config.toml
train_examples = 123503
arch = "transformer_decoder"
norm_position = "pre"
mlp_ratio = 4
head_dim = 32
qk_norm = false
drop_path = 0.05
init = "xavier_uniform"
beta2 = 0.98
eps = 1e-10
steps = 12100
batch_size = 64
final_lr_fraction = 0
warmup_steps = 1210
Rows from block 2, named by matrix and row number. Rows with one number belong to one neuron. Each number is 128 + 24 x the weight over the matrix's rms, rounded and kept within 0 to 255. All counts start at 0. Numbers have three digits each.
# fc1: MLP up (model.blocks.2.mlp.fc1.weight, 1024x256), inputs 172-255
# fc2: MLP down (model.blocks.2.mlp.fc2.weight, 256x1024, transposed), outputs 172-255
fc1.456:172133153132100141141085140081153101126133149118159162091113116129158091132091091107137092115160131132174153129125101134145112146148117102157126123110161148175134144135112113116117112114131104152131107149144119154141161133109134171158122087126113114130
fc2.456:132091138136125095155157142124120102160159176107097117136162136120157102156120131147124162124120149156095140138111140128095151157164165104156113159133135126107138132097109138126118127118124130135118125078114145107113119130156125114148115116139085126145
fc1.457:100153110132124140133131106138155123077097119073102117104136121168082166145124175108135136121158134096083137097048117151129135115158150143177143138191155145112167098128100107087137138199062137116134150164134120163109109147090141134113135151117151096126
fc2.457:100095140105136128117138142173123139127171116085161109122110129096154151116117183161150130073117140131145101140163123141099156170168146088174114149165161089115104117149127118118141115132152121127106121159066162149137150111111143157152091096139107135160
fc1.458:104071084149114096129117143131127124107129119098204141188174128144112151109097131109152137098151096107090131095097156090092142120096168104146119110128141143173087138120141108122118143138115078144163165105148131138078131134061096107123129171169126120116
fc2.458:179159155161094140098071146125129125115140142093099109103146146143118149163081097110121126115128057109126143156155101134158118148117171133158111132087127141079156100125173062138090119155151134102153119174095110086121146138114140107139121145150167109126
fc1.459:090153088164094122167162126182135113127135121125090117127138106116101092096117148156105136120119126148096143104105167137163138135093140125127147119149102118109112131114109152186104120130140139078120129120184143156114106125113154136084112158106130124137
fc2.459:148123118162142174181113130105163137140141091122145072082125143097119107165116170137146085173130132084111133142115138140139108135117102104073149119149110150125084101097137131089091116119112127150129161145120094133147142096148146055137121172106164111148
fc1.460:144114084127124140094188097140109118148150117100117137138109115080070129134130108135141106128137153114130143150150130100140174136118144170145141090140176149158104106102107123122112126111129118096178133120143131111113118145153107104112131094173148137126
fc2.460:148102174158109139145132125128152136097156110107144143121114140130118131141090149152116163134124112155109152115151128168148100106116130150083129106105108114142112133112141077105113144096157125142104151085095080138114167109156151110130115131139143139166
fc1.461:087175090119114078105161119134130138160133135126106122104175129140099154138094117132141107135127122100166158116146147164098079136133130173179158120184090117110121122110106069140126137133157117099119137120140182121142179145155111139141148159119126128143
fc2.461:174083169113123121167154149140178109128102101155149151119142141144099154143104122107155129160123118169116158136129120120157085125104138152125162173138173138143105076115110104136093141170120077161125118124170117145131117134126114125104156088079071115109
fc1.462:162123142113054141129149123131136097102114081109150076134155153128130098133138101137141128103118152128127142148118149105155171138181105118140136092129169113124109099161143106094088101154136104109129185113133138172107151109143136132138180085088157135141
fc2.462:092100133137103124145150113137123153119170122135122149127153087107105119154154151126135163117108137149141100076190109151105159153102165099119143133166139135115163139074158184162156128146092102117160161146132144129153132127117173094152150164157094152127
fc1.463:116079131119110133128172139134088135158134145155125152131116148108133127140141146111144122137101154100155070102130130120132171166186130100133145113121128109139100134145113149095132164124096128115161157107117112137107131098107126125125117113124154159135
fc2.463:125148155087165116131150141129176106119120139107105171142118100154146126139113134134110068119146127110137114157113088111104139126105122151150144122106105127181160103140130109107139096105116094122078104092164135130146146114137108126115099136114149148139
fc1.464:117123138147109140125105115110152134127150097153104161099137072153120122151113143117141155121133097129135096102082115139108111118149155106087126116148138112134091155139116151151146132143122125120144107121118109136152178108123150146144133145125115145102
fc2.464:151088165119143122120115133112112115144125113117156150127117124096111116129107133124123124142147096116134135139109156162150115138142143107136128124182142132081174105089109163119121125132128141141143132138123086094117139140157136102131133131106107147131
fc1.465:190101124121123103152131122124135158127119131140144097118099085165149103104120156136161137124146129136118094134090130120164115126129142109115108103142111090123143164160112111074106134116124110105132122151146156127101103124114130100152147121132131139144
fc2.465:138121117123146187153111071127113109152139102131104129163110115164165138142160125145127153139119154105140129168145086105095138184112132115139132152102139146157114146103149110105094163153112128116134133109116143094176132104135103104150152079112099137163
fc1.466:109100116145108134091129111103124158102146133069111133096148145083114130135103143114146149065120121102156091099129079104159129143109175143109141116135152099146129159090157117120120141140126137105186148136111165157138081156142134157084118102158169145138
fc2.466:161161110143150102120097117148090089128164151145127155153138153107151126127090150116154151119163076057137100135102108175124091115115149111148151171104142114126162123142155116133098092126132147151131104154143177132152118098105100121137112106117120101117
fc1.467:094133118127118104103108123118109152117151120114121111140133138150151175153128196083125122099116113157138096161126119137148162135144089093130125108163145120122150150152102127140154113182144118116141170137128154159125129082118108139082144123102127136148
fc2.467:130118118100142140109153106167109138119113115138096081105140121148105141176165135056115130148112151160099117130151134099109137108129143145170132076144127184120144099115094169094157114091169117135126150101156112141165101129140093082112102114141147106109
fc1.468:141121123142099113178093102142133172112142106136148152123130125114118123145130117125133133119131164168092158110127136120145133156128171155135100129122127177140122149135112096105135171117106130111121108139155102154116113137147164128146140127115119157136
fc2.468:144145132135085154129106104120146124101100127077164126129154119102106157101117122129123132129146098172129130108117158090145128149142136103086100105124117124119140107103135129097111118132138148128118144146127103106141144134146140173136153144156163120132
fc1.469:179128098171124146159123121131101152132116122130177103143126131173124117124113199124117166159179133114158138111111104122131140140108142126126121114127084157148135134161140122144118163088146081122154082109127106118085110136100107158120093142166120134143
fc2.469:140139136114097163141096133100110124107090126144155111126122106150119166146158136128146139119168103116156096106155121166115128181113160125115111139138136094117132143143091147123144128138106119150156094147147164162179162131107138104116100171113129132088
fc1.470:123150164112111127121120109119162097124125128163116155138103097150143157133153103091110133145105128105153117144111157148141131134155106137122151152118104140113064146116121176172154126088143084133140102150135115119108127115123144135082102101173147130135
fc2.470:121111103143107117129083127143149091146097114141121145145120127148144113150104132120159136145128125128122141099135126143135139135135139137105109143121125135144164146143085098100187152165134117146132113102132139106127117136138109100121165098146090125103
fc1.471:126106122167098118101145115177106123098112111133120119103147137141122138117132158134147171151117086157125107162086098121123174124108117121149153146130111097103146096124081136126136156166128145087157124124158125139125135113102120151097129135120119155141
fc2.471:100126125144163105154061143133147116121139113149136142149147128087111171131150151122162110114116097115130143124135136147107145109073121100133157097135123155096132129108127112136061162108124110130104130117099136141114166095111181081127153127140133103137
fc1.472:132122139143125128165113155123103113110154102096162091110118150101143122155117157132161151098108139116178103131096146117146120134106140146150127152103098106105152090111098109097111126129156098143133126129126172139146140115108111145154152137142141123150
fc2.472:131099133119107099092126149116096137122105109120139114166136137150107130153108090143139117135162170133111135122085146162107148125165157110120100121115113097153118116134148099161114146137161114102151100112147130133117117109110143119097123135136147103108
fc1.473:139144110117160144154174110135150186147144105145114123150116093122098125166093112141090129139133127116097139106104151089128099081124124131128138098134152157148154172140117144110147121171139153123113107117146118153139129106145107129119138154141155121130
fc2.473:144118128080164115157110139153107144147120080163137092121110166102127153128152188171115141124124117127164093113118137156119143163107124163157120127124098095129121149096142091096118147150131108151092159128121129125139094119136117181116111120145130116155
fc1.474:104088151178140153161154119117122110098153114138104075152139096135110115115116105160110156105110145134134079131099137158141110129086132163098127168151123117168114139152151095134103188138148109110091112137173117098144135117107156155101138181104145112152
fc2.474:117148086086102114118096145140140111116137210103128135141125149140158149168116071091141113128176104158097096120150127102136191126156155134160149166149130096138120132094133149118164114099116137143143106122113130179142122124143117147132074145156147129141
fc1.475:103128135134110124117108102163092119115115116061139089137132099132098155170157125096125187088162124136135139134143102124103116154140118129158146087136127174143155091087140119111131120126126090091108172146130091143111179135112148123134163105109132110171
fc2.475:119102123154103118135177158094108135141119127169153127154119158132081114136154089127116116158101149125176135111099090157136128174066157150122097126148128134128169140162119124132131109080108171098090101157171094098093108133148181123095145086146109109115
fc1.476:114102134138100128158138133147175150153139120094137145152082056100099126097135147139092099123125140121118119086134117107112137145102153153140112125098150166120073115127125143140113139143085116087120091117157152143131149115114147113108161109147146108146
fc2.476:162155125143133131093099102161133119160114116116063124169130146115141091125103150148128094169148134122156089120135121137142132159122128136132138143146148143094178103112138103127115100156131137100124144128119128097130117122145091106107104130119113150135
fc1.477:114088122148141125125159119138119152092131107169139148137103104128128123132146147147150120122124161149121141123118144148093166109129096118143114144102160086098108083142120161126118146140137107121127092150131153126116121120135110168122147145154147116118
fc2.477:141159124121122127115066092123127147088125102147136129138133103106160115133139146146115103125160098120079085109145131093111090147104134127140178128141124167129136170139093131139193130126129169156122170097120135107143156121135096087135103095110134143177
fc1.478:164081126106120081142130177115165134169164128131149157112133094154134149117117175152147167115171139089149085118061087130168057125118136145112116165113167104157096118125133113074152139140146161105074114141140115146154086142144164131072123097115128113139
fc2.478:135128119111107140154086139095081140092103142168101149138185094125096144139162140114158167135172143125115075132065100135134089179141113164081155142113150108155136108178119095103129155106167118129140075163156120148108085107134150116098113099085111129184
fc1.479:124143198095115095111138140168138145138132123131116101158136101115135164129108125140117122124160161113151146088102147089123098140166137148151158114148156125125150121121127129109143138148171126121078155104114125134159151137106128091119147093137175145109
fc2.479:092128112091145096110167127143101109111147142120180166123116133140124104118112135150138162132092122155139136152124126157154152098111080140162105140163110124110081139139159164135108160107125142110167093134115064131140140123122169094080168083124107142134
fc1.480:111090151136122119081087136128084141123104126161102164105151121131152128116090141124124160124094124128121088111160126124103134161115133111149117106126134129131128093128116106141126172145144100080191121169123162137122163141115100155109109165107176122164
fc2.480:133151157167163131128130168151148120141170095135103127122126122130135147123143130109132145086140129148102159112171120121161165096131112143097156122160156133156109124166130165120119092105117183153081179097140102124142101118156128091127141138158120113108
fc1.481:139125098129092096129108119116189105080150102106135125157148108131140102174120104141171112126152149144104117164102109168124133106143103121159154110113172144137100177106134108102105149111141094136126109147192108136141144137139105168098121150122139150143
fc2.481:133092108155063139161131133147119153137154105100151143144138111119144138148107135120136166146110147138151136137117104133138145138150141119121122110139160163170129125109124100143163118081125148118091119081113117116113132127160143082139139095144130113141
fc1.482:124136115072111118103093112138121134165119171152109170132143113120063157104086091119127169061120137103162147104103110130174118143145104113121160114126153144157124128145106108123154131118086112120155129118123156140142145125139148109100129093116100113149
fc2.482:081143126136085109144149115136120103145126107153147102129132117125128164096121077151106106149120122115111126158118082156088152129123150128096121171117111136148122135134175180156117144113131170137134108153114134166102099118126167117089092161123121110131
fc1.483:058148123139117084150102101159150102152113153133099135125140118155102143139125096111123128128120096091054086110097145131148132130090173169131163087131109094167126130139121138160114118109128141111133088110129124169134170165108153092150139196122145116163
fc2.483:117116110124157147119149119113153094110156122104143094162082144130155090123164102133154160130127151153107113143125104112143112147101144090178119111110123120123130102155132117178164118128170121117104127134117094118129144118102136169178171059109111116135
fc1.484:082137098111112120089154094218128137077107140123128121131109115131120147135106142065159150133123105152123090115126137131151139148126134099101171089136102150104152147134148113147138142132120147104120144140141141095091135157098122120129149122111158110161
fc2.484:147174139127122158156126136102144134106119139128130105128091109124123141154120137137118103109135136119147155130108165156124142158105156141113140146160124098138163117153138133115089128131168143155145158139157126142128122088107129111115095134148145113094
fc1.485:089160089163156109102135132138125159111141130123116107129109119157149133109115130108163153168116117131138142083175094108115158114113123086155145091168111179108111122111117157154136124180203123100216107120124137152098112144096115123110149153194132158160
fc2.485:145133164110162144162076132147114139151148096132155128121127142103099169133094113147126127130152165096143147139143122136129115105152114124123156132142166145101180137128149109112064169130107165187154186132119161135148161108144118106099137157136175096105
fc1.486:177131159114170056138105135142139127135177132166121159135118142167097117140097119138148103124172125118115138153100186112117103121142142199112136137118133133131143180080090141121163103121089114168162130155175145116138101151119139101140140152148103099153
fc2.486:185077151130139121137154124099119198153137109130138095137091125122141150116094161085138075106126150105126123134060170053130154076161127142169138117163157134155092065118054119118112126133200094113071189128146121200123129134139072137145153129125093128146
fc1.487:074115093158106109118145091115108128103160137091120142132128094145121121095099121111145119135167100110136112118126125102128115158125136148138150133168099164133125142120151124126101100157088141126150148148150112122091162126139114137143157128113163100127
fc2.487:153143128121106156147105150121167175123123121153117154147124145113118111120135137147083157162125163139164133110107124133130148122133158129126137097147130131154103118170142132156170140132136130100130132130102098069128149161133168151142138133151146119086
fc1.488:128160105122140141140149142167139135128120133089085146140137151153091129123120126078132129140092079123115095101144115110129151133122142141092154093108106158131124120131101169154107132103141118127143129132128169121112184091120173103097150183116147137149
fc2.488:129109137169164122133150138146126105115140154137107096157132147131123159121133123085124138121138166130117111090111140168125075184138148134114158133143089103132130110100147138126178117183153085132148120147131130129127124121119137092136132130054118104146
fc1.489:146084120122119105150113149151088137116091145143139149156100149139120119154132105110118113121120112187104090143159111092151106095121098119142123099144133158164139077147114189149130097129155131124120150119156143188132183067111167103064156122110111151154
fc2.489:093136114135147139105113111168140124113108112111126150083124184167156121121122132106112116191139194132096136124125129127121117144124152135091155080136107108123108122126149087114148141106126161116134151159118137103135176138171119142131085163137126150110
fc1.490:130142109152131137127154113117153123133133105148154157138173123131154139134119122096156139164135135143156175134110174138141122095105109159109126137142141159138104141108131130150121130163101097135169151157140109134130166104125123169129131152157139127134
fc2.490:153068142087067125145104149109125130104108124125112143159092123146128118119116152128116147111107105122083106128136107140116111138143175101150118140125129166138166113097104116128137109171122155133148139155133118149131139095135114162103160136118115166123
fc1.491:150113098113160155140091129119154133113119159146119149111129105156147139136148109142134143140147132166135108147077134119107117093122112130153140112112131118132129136125133118129144172127151106151144151093147143179135128145130134103073080109146144145139
fc2.491:115107158148136100121139121107132109133123153116113126132117112130137095124134105129107094102089142117106100126118131117123139129118101109168125087134130124128169078145130119119116112098126088148121136109158160121166164114117123123120143109140137147159
fc1.492:142106112124085150122147116093106157092133104123133127097150123090149121111162140129130127137080149153116122095112121148136146125117150127132140106132147099119103119160151154121170152154160096099145119113156151156136131102100161119133154148153157124091
fc2.492:156116122110133106115117086155130116149128113106101175150061160144102126139105159187099085111155075113122127114149118107121112175133139121150154142153089100126144120107093106145102157123107150147104141138106116123152137140164144095119126136148111153164
fc1.493:134112100132158135118129072150144112117177137118115148147164119147108140133126107111144165120107105098122124186100107116129090112102101107087159164116148122126108134155143112127084122150099125136141132112163122124115128124111127077122123111076105088172
fc2.493:107100143168128117135090108138130142129132127164172121108123137133103106119153132143128164152134122132160113110121115124122161181140103109136150105158122131130099078144120131162146120125098110131124121136086125126138112141148145118141096183155136159078
fc1.494:205091162098063121125114136105141123112118097112104180122069138118145134136087164126119136092148094112170114151142112097130124166123125145150117169121192098175166173144124112120134141132183189133134173079109164150159131133094119088144114115139140142171
fc2.494:143171112147135139074094137190158123135089171136090087150180116145121144134143109081141160167125091137100145136148116166163147063144155158132149094172100122145080109158178110157131148171150165149142091055097120138117150137112115135107106139118109107084
fc1.495:155107128145106106151126110120117150136119133170100125130122139120083169145154138115099177103131164111149066102109111136093080130157132107104108137166139138149151119133150127101137101151131155144101114110127150106098122137150131108096139115079131155169
fc2.495:141132126130139152100133097122081105138106179159159140111155099129159142109122158100148122119140059133186130137135136128101152150138165133163119167158106109148118095111117100159152133109121096108113095110172154176162126143136138101150124177145144120099
fc1.496:184081114086136115127143098100107109141137055107096168128089130141125150134144141142159126129109132095157102129097165127120117129124183136135130122121117098133133131180142121157119155130134129088168112151135118156078132139125128147153116142050104102127
fc2.496:081117134144155107134139115118129146122096162133121118111148105114153099094107088148114165106103124138154131106117119156160114121104119114116112096120147115113136115152135165142115159102129137086119139138118132079126116130143117137107145127147135137132
fc1.497:200111091087108113157154115104117148126110133081109139112128143109129119114146111118116174143155111104124147135111120103132119106102134118132132160131154113133181091098129102144083162115105065106141099158145153131152134127109150140136146118155155154124
fc2.497:113151151113174128122107143108106173157111149100148119127112106120195102100133145154106181120127119148156127123121131136120162171120112132138104105115118107100139133142127118120127131114122096105142116069131155112150128104159146150143114129154100157123
fc1.498:134128156080096131136109094134162120144138090095137126161145099136140108112152154137165120128090148148149154140110124099147086087147091110100122156126130113150153136142103084156108092147100134105124125149143136149100165137118129136118152145076128140172
fc2.498:093141130171127126148104143152139094123105125128157120158122117129152141156101118091095104100136163154145112171160140166139192120130111120149127113157116101102147129118145113146129130104101106104142141116108112138138125111141130097141145182142120147138
fc1.499:102103166093123096122123072127106141111120142163118117164135099131090166123096106134156106138125144111118096150115107116137113102157135145163145193150128113107122103140143127109145173122106135130134105124146120129161143116106169110150152119113101120168
fc2.499:125133113127149146126104099095137157105147101092146147144147122119152128091105146167155112130152153129115079117178130144150130127119103104149121140129117116168131120026131122127187160190131096165124147152087135112103095123131102108149152148115152140164
fc1.500:158114133165124119130125099147112135153124138123124150164148110118121117150102151125134153122143171137175103150099101112140102138136083148115144174130130125132106131148139111103093117125123172116147140136123126121128126165107155098092128109145128119107
fc2.500:141138131146080124128093149116120111085105115122102142158117108152119096135118092096145083152117116127142129112134118114122130120141125100099118144130156124131144132117131142119144130128164117158115120105150094108117128124151075109138092118131146135112
fc1.501:106140134119155151146106080136130133097121143110091099144155117096151123168121084166107153106149114105113107149136099111166197104129123183132122124144138136100093101131139139113159083103165156075122140093106158104145134142122125107113119088125121158116
fc2.501:110120104153127132111094107128131137150125109090131118130104147143128152121111133122156108111118139140135127123141102150121140129120171080125157122132097138125178126157143115144119129125128128169131131119119103134147102152105088135123125142152129162104
fc1.502:156095146109085128168125119118153141147126110170173152153133113172132125128094145153122099103128147093132127140110147135098113143170100142122122168124099110153115111125099111086159134168099096121136099134127142126128152105128096122156161162099134091127
fc2.502:097119098161135147147149120091085129126116104108109104090129124113124102077105140162116148116115137104154060113146116157120104102145147146123143119151142161146158149115131119115100138130132130153162130097139151118132117114123155157127178104121144148163
fc1.503:130149122096143120122104136142139114143123119129140165105142096145126160151134115135104117139152114145108153145111124141109158097155150151140159101162151121114121107159087143147154120138105116066094097095136129151157173089138131122159160151086112158168
fc2.503:188130165151106137113130129104079119147131103145101151131137101113125151163115136110136158118121146117151112122097125134128079116085099115106120157089161128106135150155124105140115128122118146137140159129124126114129138122089095107110164073132169117134
fc1.504:126114120130109125138108105141147171151172148151108150154143118122139157111134149157119113116103108142128127098115145114135093147104172126105157119143126113174120085121153101085082157125159174113123126115116147139122127130116112113099094129121154131122
fc2.504:155130138127120081127136143121111127101165155127119125121120104114155101142134105125135139098131122091115087133128105112135098158140110142132162147144138124137196161117136143101149122127099136143112151123092136129124108113158115176112134127142141102077
fc1.505:142053159106108142160159111136132123147147114072153071115119148104133129095149134133093143147132125137131122147111134121154135114150109114114134152087142121112151072130136097115128147132097081101115156112132144129100140086105148167130205140073117126137
fc2.505:112135100096147127108085113117110164127155169115095141106131089158106109112110128151161135118155176163129106130131109149135136156133127139148158110184151105152137091103111155134121160063110112105115125109129116138130158115173104116147165126141104156177
fc1.506:171118136144129073155108153129095144142155119118089133124139130098128156149130159111124128111141120128122088142135166112128108134117122127108112134109129129157121125135118110130133146109114122133128172116150119153100148149131111114149079137125129125123
fc2.506:133149098173177150086138117118134127133063113105122156123125128137135132125104134107139105088128130166136125123142103133115155147129142143151110124131158107087129106121137138143121136142146113129110116108137134126152110134110085090108119127147145130115
fc1.507:190090102114106125132096171104138107119118112117136161160154116118095113142114153127153160101146126114161084130093112152143096122116127116127114139126135108170122081131112111115109120138128153102144141117116132142141108117144119122079081103145106125152
fc2.507:147123134108156106160150109098112152117112126147095088127148110114088131159164146114138139149115138126149123136143111127115145133118092139137107125134146117148157149159100140099155111117125149129128151123138154097149119111139117148105153127147126161126
fc1.508:072098097132075107114112153172138153105103135103183112143167108119126166137133165130138165116158122165113088127126144107149132121133156116158160145154141111103169100093115108123110150128115101138147152180137143142133148129100133121091177133101158117118
fc2.508:164124121100139045103113099141120146110145100126104115097123100150140168109098144153150108087115153097147154160113139144141117149158068118157158124155140153165140080117123105084164127124101133141092092111109131130146096145134138100136133111129130092157
fc1.509:112147147088110099146102092144183140124133179108154111108110147106132147104143143136102166113134097144121170104103156105165166137138099120120145096106143169121137129104135128104144130137070068160109220121144147133097102135112163125135171140110140134129
fc2.509:085087105062117114139117142118156170147096110118127116108149150147129102133128112150157137103124183139153110116108133134122200130094124124105112102130178121125112134086078146105150139119141148112131174072140147126082123106140138149143114157124084148129
fc1.510:080150169125166086143082108119112181140147168163170159152124105164125163136087126112142166112119056144154127123109093122132096132164098149141120125129134171130105164063152121113155125135124183120136141102117091092147102151124147146120150137121169109128
fc2.510:129128129126139095086134102130125135152117097138142130112126149106107115126108102163118128106084170131125156116180084183113132122132134130101145128143079117118117135151129101160137132135129117122122092198096114124164147090148173116081149105162159105117
fc1.511:140087116089093121149141096173085127110127153134100134134100118154101093133134115135162154121118135123111140101085116141142174083155119109087135142111101114121093122118114189140098186119115062083143089147099133142134135113156151105123140143148141124164
fc2.511:117121132131135139131137124152144127103138098112157119116124130088130120143121169124137085145158135118114136106104130150127116121113117139152155088163133173116096152127147137099144133129134166148105125111117123112131156158098091086145109151089137104115
fc1.512:148098119165093097164129121104119144144137172127097129141168073129143107128118122126122117114162092091119128120108142098158149093114160109109151058174127151183134083121145141121118126169117113081143164143194161144089123096147163129084127145101086119105
fc2.512:134133111088171106043126085107122118105159098121129162119126153134134098124098129086120172132104163142122135169182093137123085147134119137082145153134121113147062136119149144160105133139116104150106104094105120125151122129152099115151104146163129159123
fc1.513:124142147103121088159170125090139095104137147119132144100107117138093129111154109119142129070113159127126147141125128123114122108141150164140124121098099134122098122082162160161123110089108086150176115117135160118105192174121106122098146155154151129187
fc2.513:172129143163160116077096111164118135116136108175143105158126121097110098135132111147134165147147129209149136107162079097125161189163093140148109161125128100146142168172137109145134142094105144130102117143147158140114129149147116173075087094139148140097
fc1.514:157147129152161127137143079122160142137122124112124127154090134124124079118124089131112159103146113148118177133122094081157162119135101204139146175093157137137159088130110158100141125108163131092101103102155126153191128134135101077139144106112148111126
fc2.514:100150095115116130113122142147090102112152152111124132090140134125148083157136156112149100158150178125113067093125113135128093151122139134148132098111099097156143091120160127163148092083115137157130186162092135147147125117150134138128093161149120156092
fc1.515:114159156155170136106118119148126127095126098110110142156129124109147123150148183111124133109115128104125169120103096119126087146157093137127131140121161155094123161114092101105146138084105145118137126099121112128111096163127162150155111141123145128109
fc2.515:088117131133130146165140120140124123077120066106109128150141148126097156147119105137146120109123168100126136120147147154080125146110131108164135101172088151127097139116125169140103159145104111142109146156095149145138089117155070084074097128106119129152
fc1.516:126134127109099097159146132118163128140163153106112143124146131148155131112150135187111105108146123109090158103106134151150122138135138171077161156140134134170103125166132167088116127106100099090117106101120117118156118122091162083122154165103171135121
fc2.516:150159135117175136132095122114147119108150135150134134142084154103142108141132096108122155123131077105118105148098138169109134105126160153157165143156122133104124114133106093132126120077137136167114115131112115124131146114145139096155137129094123116167
fc1.517:136160120108132149120115107126132138139107121151094118110126123123135147131134125093097120108101164148139080132127084089153085144136139164110154127183188142154154169186113141123111114078151144111136140151116150142110141109154122128143135123130133116110
fc2.517:155173101138122179119132177120094136120124099117148142153130138125136129155111124087133135133154132175126198135123148173107147105115159139141119116072125112125126095136169132163089170172171177117137093119110129120095111159086125126180104145082140110097
fc1.518:110113087124123138127156144128133145120169115141176139083071130119108114104101091153129127101111144128145125138135135143112137105079128111115134128151147095114125132163105079141136092163117081120109114162162119139099132144095138111094124164170104122128
fc2.518:125127169105136076138132129141150118107116126103124116121147086142128147139131169115106097160137141131138132105115141142130146142122128099145166111145132140149096094128107088115104131120152113129144153127131104123167120122173110116091125144096142144128
fc1.519:120103135132095116141166099113162143096152137158074114082135090143107132112133120111119133125154169121093196115138111130116163121098104160107145135135106145171127133111131131118116125105112115104111133148149134121092147125139119114174098124116138119176
fc2.519:133139115128134140147087151117087137133101080122108109095103149128118136116139114142123150119156142161129142133137115159167155110121187118106155120147115155088134132138130141132088110122129117131083126081136152113133133109111163119138088129120110106123
fc1.520:146123159105130118138122155119155110135173131131137102100130143121141148113103109139132093075130108109124140148115132127116082122111148153113127153133151127167101090138153113064081130167179113121111186134116156138121155111112180092127133146133155123126
fc2.520:125121121137122144139145158127115134130135124119139128156113132118130118148139125184132116110063110087163142118109134131105133134131156136075153163121128128122134132107151161116160101117136185133120136125084116124141090112113128134163110136100142089113
fc1.521:119132127115141127101149115176115130129130145110103110140123139151073112102094109114167160117139099092106153118109105146134121107112123138101135105122095097152107149116085117157111136130153134111151108121146162117089110121090133076124156143131124144172
fc2.521:106149109121157103144115128110118108116141125119093122124114165126161140149129156163150128149146126139152124148130138103155108119088108159124117158132104150116153129151172114142085110172105123120111166124097127107136124127120115109107110119136132131142
fc1.522:171136122125132162129144145099136158115157086102127139120101132101150117131121119158107141121127110108132136176111098101138130119091080127101116129126125129137154179158106094085106125105126146140124193100138145134109169131098118099117130142132180116132
fc2.522:058121147107131129132141114167090141108164127131097113169110118145062134093132089125124152151129166164154154106157134165151142092082093125107115109138098083121131093158134153123148118133104125111108173053125093149112145146095094132163123153145116152120
fc1.523:141076130093118122145142088165099181116197111134117127096103161097074128138114119117100146163133147117125093149137133081122132110115133156141139137132167171134136165172110086113140115136111144126140132122119117128106090130113126080101105162100120101139
fc2.523:183138138076127122120074107144129123125115129166137126165107151148101145098119145131107080130128112157139113122086172100130128093150114151082125161097111169126088145104128091120097124132137127144134144133166152135135125149146174124124079159108089135151
fc1.524:079117124106131137145136118126138142113105120168118159124123128148145101118130128131130136099146105165106113122125118172126105122106131087170134133120129100086142127191114119161115116119160144155157087097120119127132099157130183103113106163109078144133
fc2.524:104160123184126134119124156139149125136082140126135097132159089131107106161146118109129140167154146152110159122157102072141087117129054154178153133129125117151126114106137193123171122096122114102095130174123130147108162129144065115157171092126135161134
fc1.525:135054081123051066154093105105099120141114111121112143113080134130110173156114148142174101094175107178115120110141155104152085140140132172178154148135180143138150165119116075084085128148116101171134166168165125183174084141112143141140155145091131149141
fc2.525:102137086088162125113163154090148146171092097071139065139107209126133157104094087109135122160158136175141197106125103190109151113140127104135121056137158108102133080036179114113076139135134127107174139161128110079152147148124120050132162152153155125099
fc1.526:115112090112094109143117139162134135082124107141134147153169083138146150122119149136144102128141132160144129108097113144116129117157104109075133082152114157112147169186138156119098209142086083084175099125142106157137184123116157164120144166159093135140
fc2.526:130141125157113152116131088124133152110190171099109125113120118152110126140120082153107091143140092093148138138133133135128145157080163140144153167131155127166128156074123160113130137122166147112127156101134124106148118114151127098151102104113119114141
fc1.527:175130126102102140124099141135158135091128149101080157087153054169149091181075109118164118145166129127077114119045120107135154138170143136109122104122105131183169102084118093100130135171131063121165118150155103138136145126088117151138131126136128116111
fc2.527:126114157143161129124136138162149122161154077096103139104149127094076104187093120118103097070127172132146156093140108143131128149105142153093123159161096095078083102124144120141126151099130135143120184103118142143131134133118146133174099071125133113160
fc1.528:158103135087074103194121144086126155117139174138142112163073134177129151178137129151116136085193063121145087152106121147126098136124112148139164146109168121089148105089108094094124129140118132152207160144092135099184095129115091103142112136104134112090
fc2.528:156142124129176123130133128127175111122141120133100096093117128152157179108115128143123151124121084077122167111155135088133147077132118142137126121134104169134160100122140111105134147132120131178169149122115133118152142115124141098107123130116150097130
fc1.529:131143126116136089115142117104140113131164109149133177133124121120106114124145098139095161148145107137131151096146132135126123113120143143115134178109090141147156103122092151115143136111119111149140131134129129117159149113077161134126108147103131147166
fc2.529:137108126139129145133111162145142109136125130127136105123099132111117122155105128142105113152118114088119121127155155129136124120120130109100152098150155101160115137126142111108130141152098158106144156107153104100096147122115112113122167137137108101093
fc1.530:139100077079082106119126146169143161104115154156181123148098130109145160099159190137119120160145164157131103141173115126133134127148109158158134164119157124157177164132115140130156124119120116132139179149144137115103139150142145125119132094124113121166
fc2.530:069130125115123115147113113152130183116094127065112124116110097137108126139125149122164160072126190129121108100128108147104192128133127158102142117119152108151108092129114106123138108094134094149106136094112131060132163126122119159161135135125138141162
fc1.531:124129173106139120182140155119097095118129111115145114128118117117108146125125132154121127126101105130145132132109120124146132145157131179084113137155150143124090119125088131107144131070053085115097097146132108129153111134122172151133147156134118146148
fc2.531:114103111134121124111088135131117089132163092101133125166086116131178135162151083094138121125153121123128183158141162138133122075114180140181112113140104138110104111123141099164098088114161147139118123111123161135124156123128128140115159137145161132135
fc1.532:186135116158114090111189120115155115117141153137145146151105180124101135112135147140111126119098159127166126111082113118145098116140136136118134169102090121164148167157076134127071155117108146164145120181127110130113106110105165122124122112145118126108
fc2.532:140106115142128130138102124098148140144160109104128141133116090109146150132116129093126144131162113097109098143141133131128110132110146129109120126121120124162092135099126151115124133114117131122086142100132113114119143132071083130165148089174164143128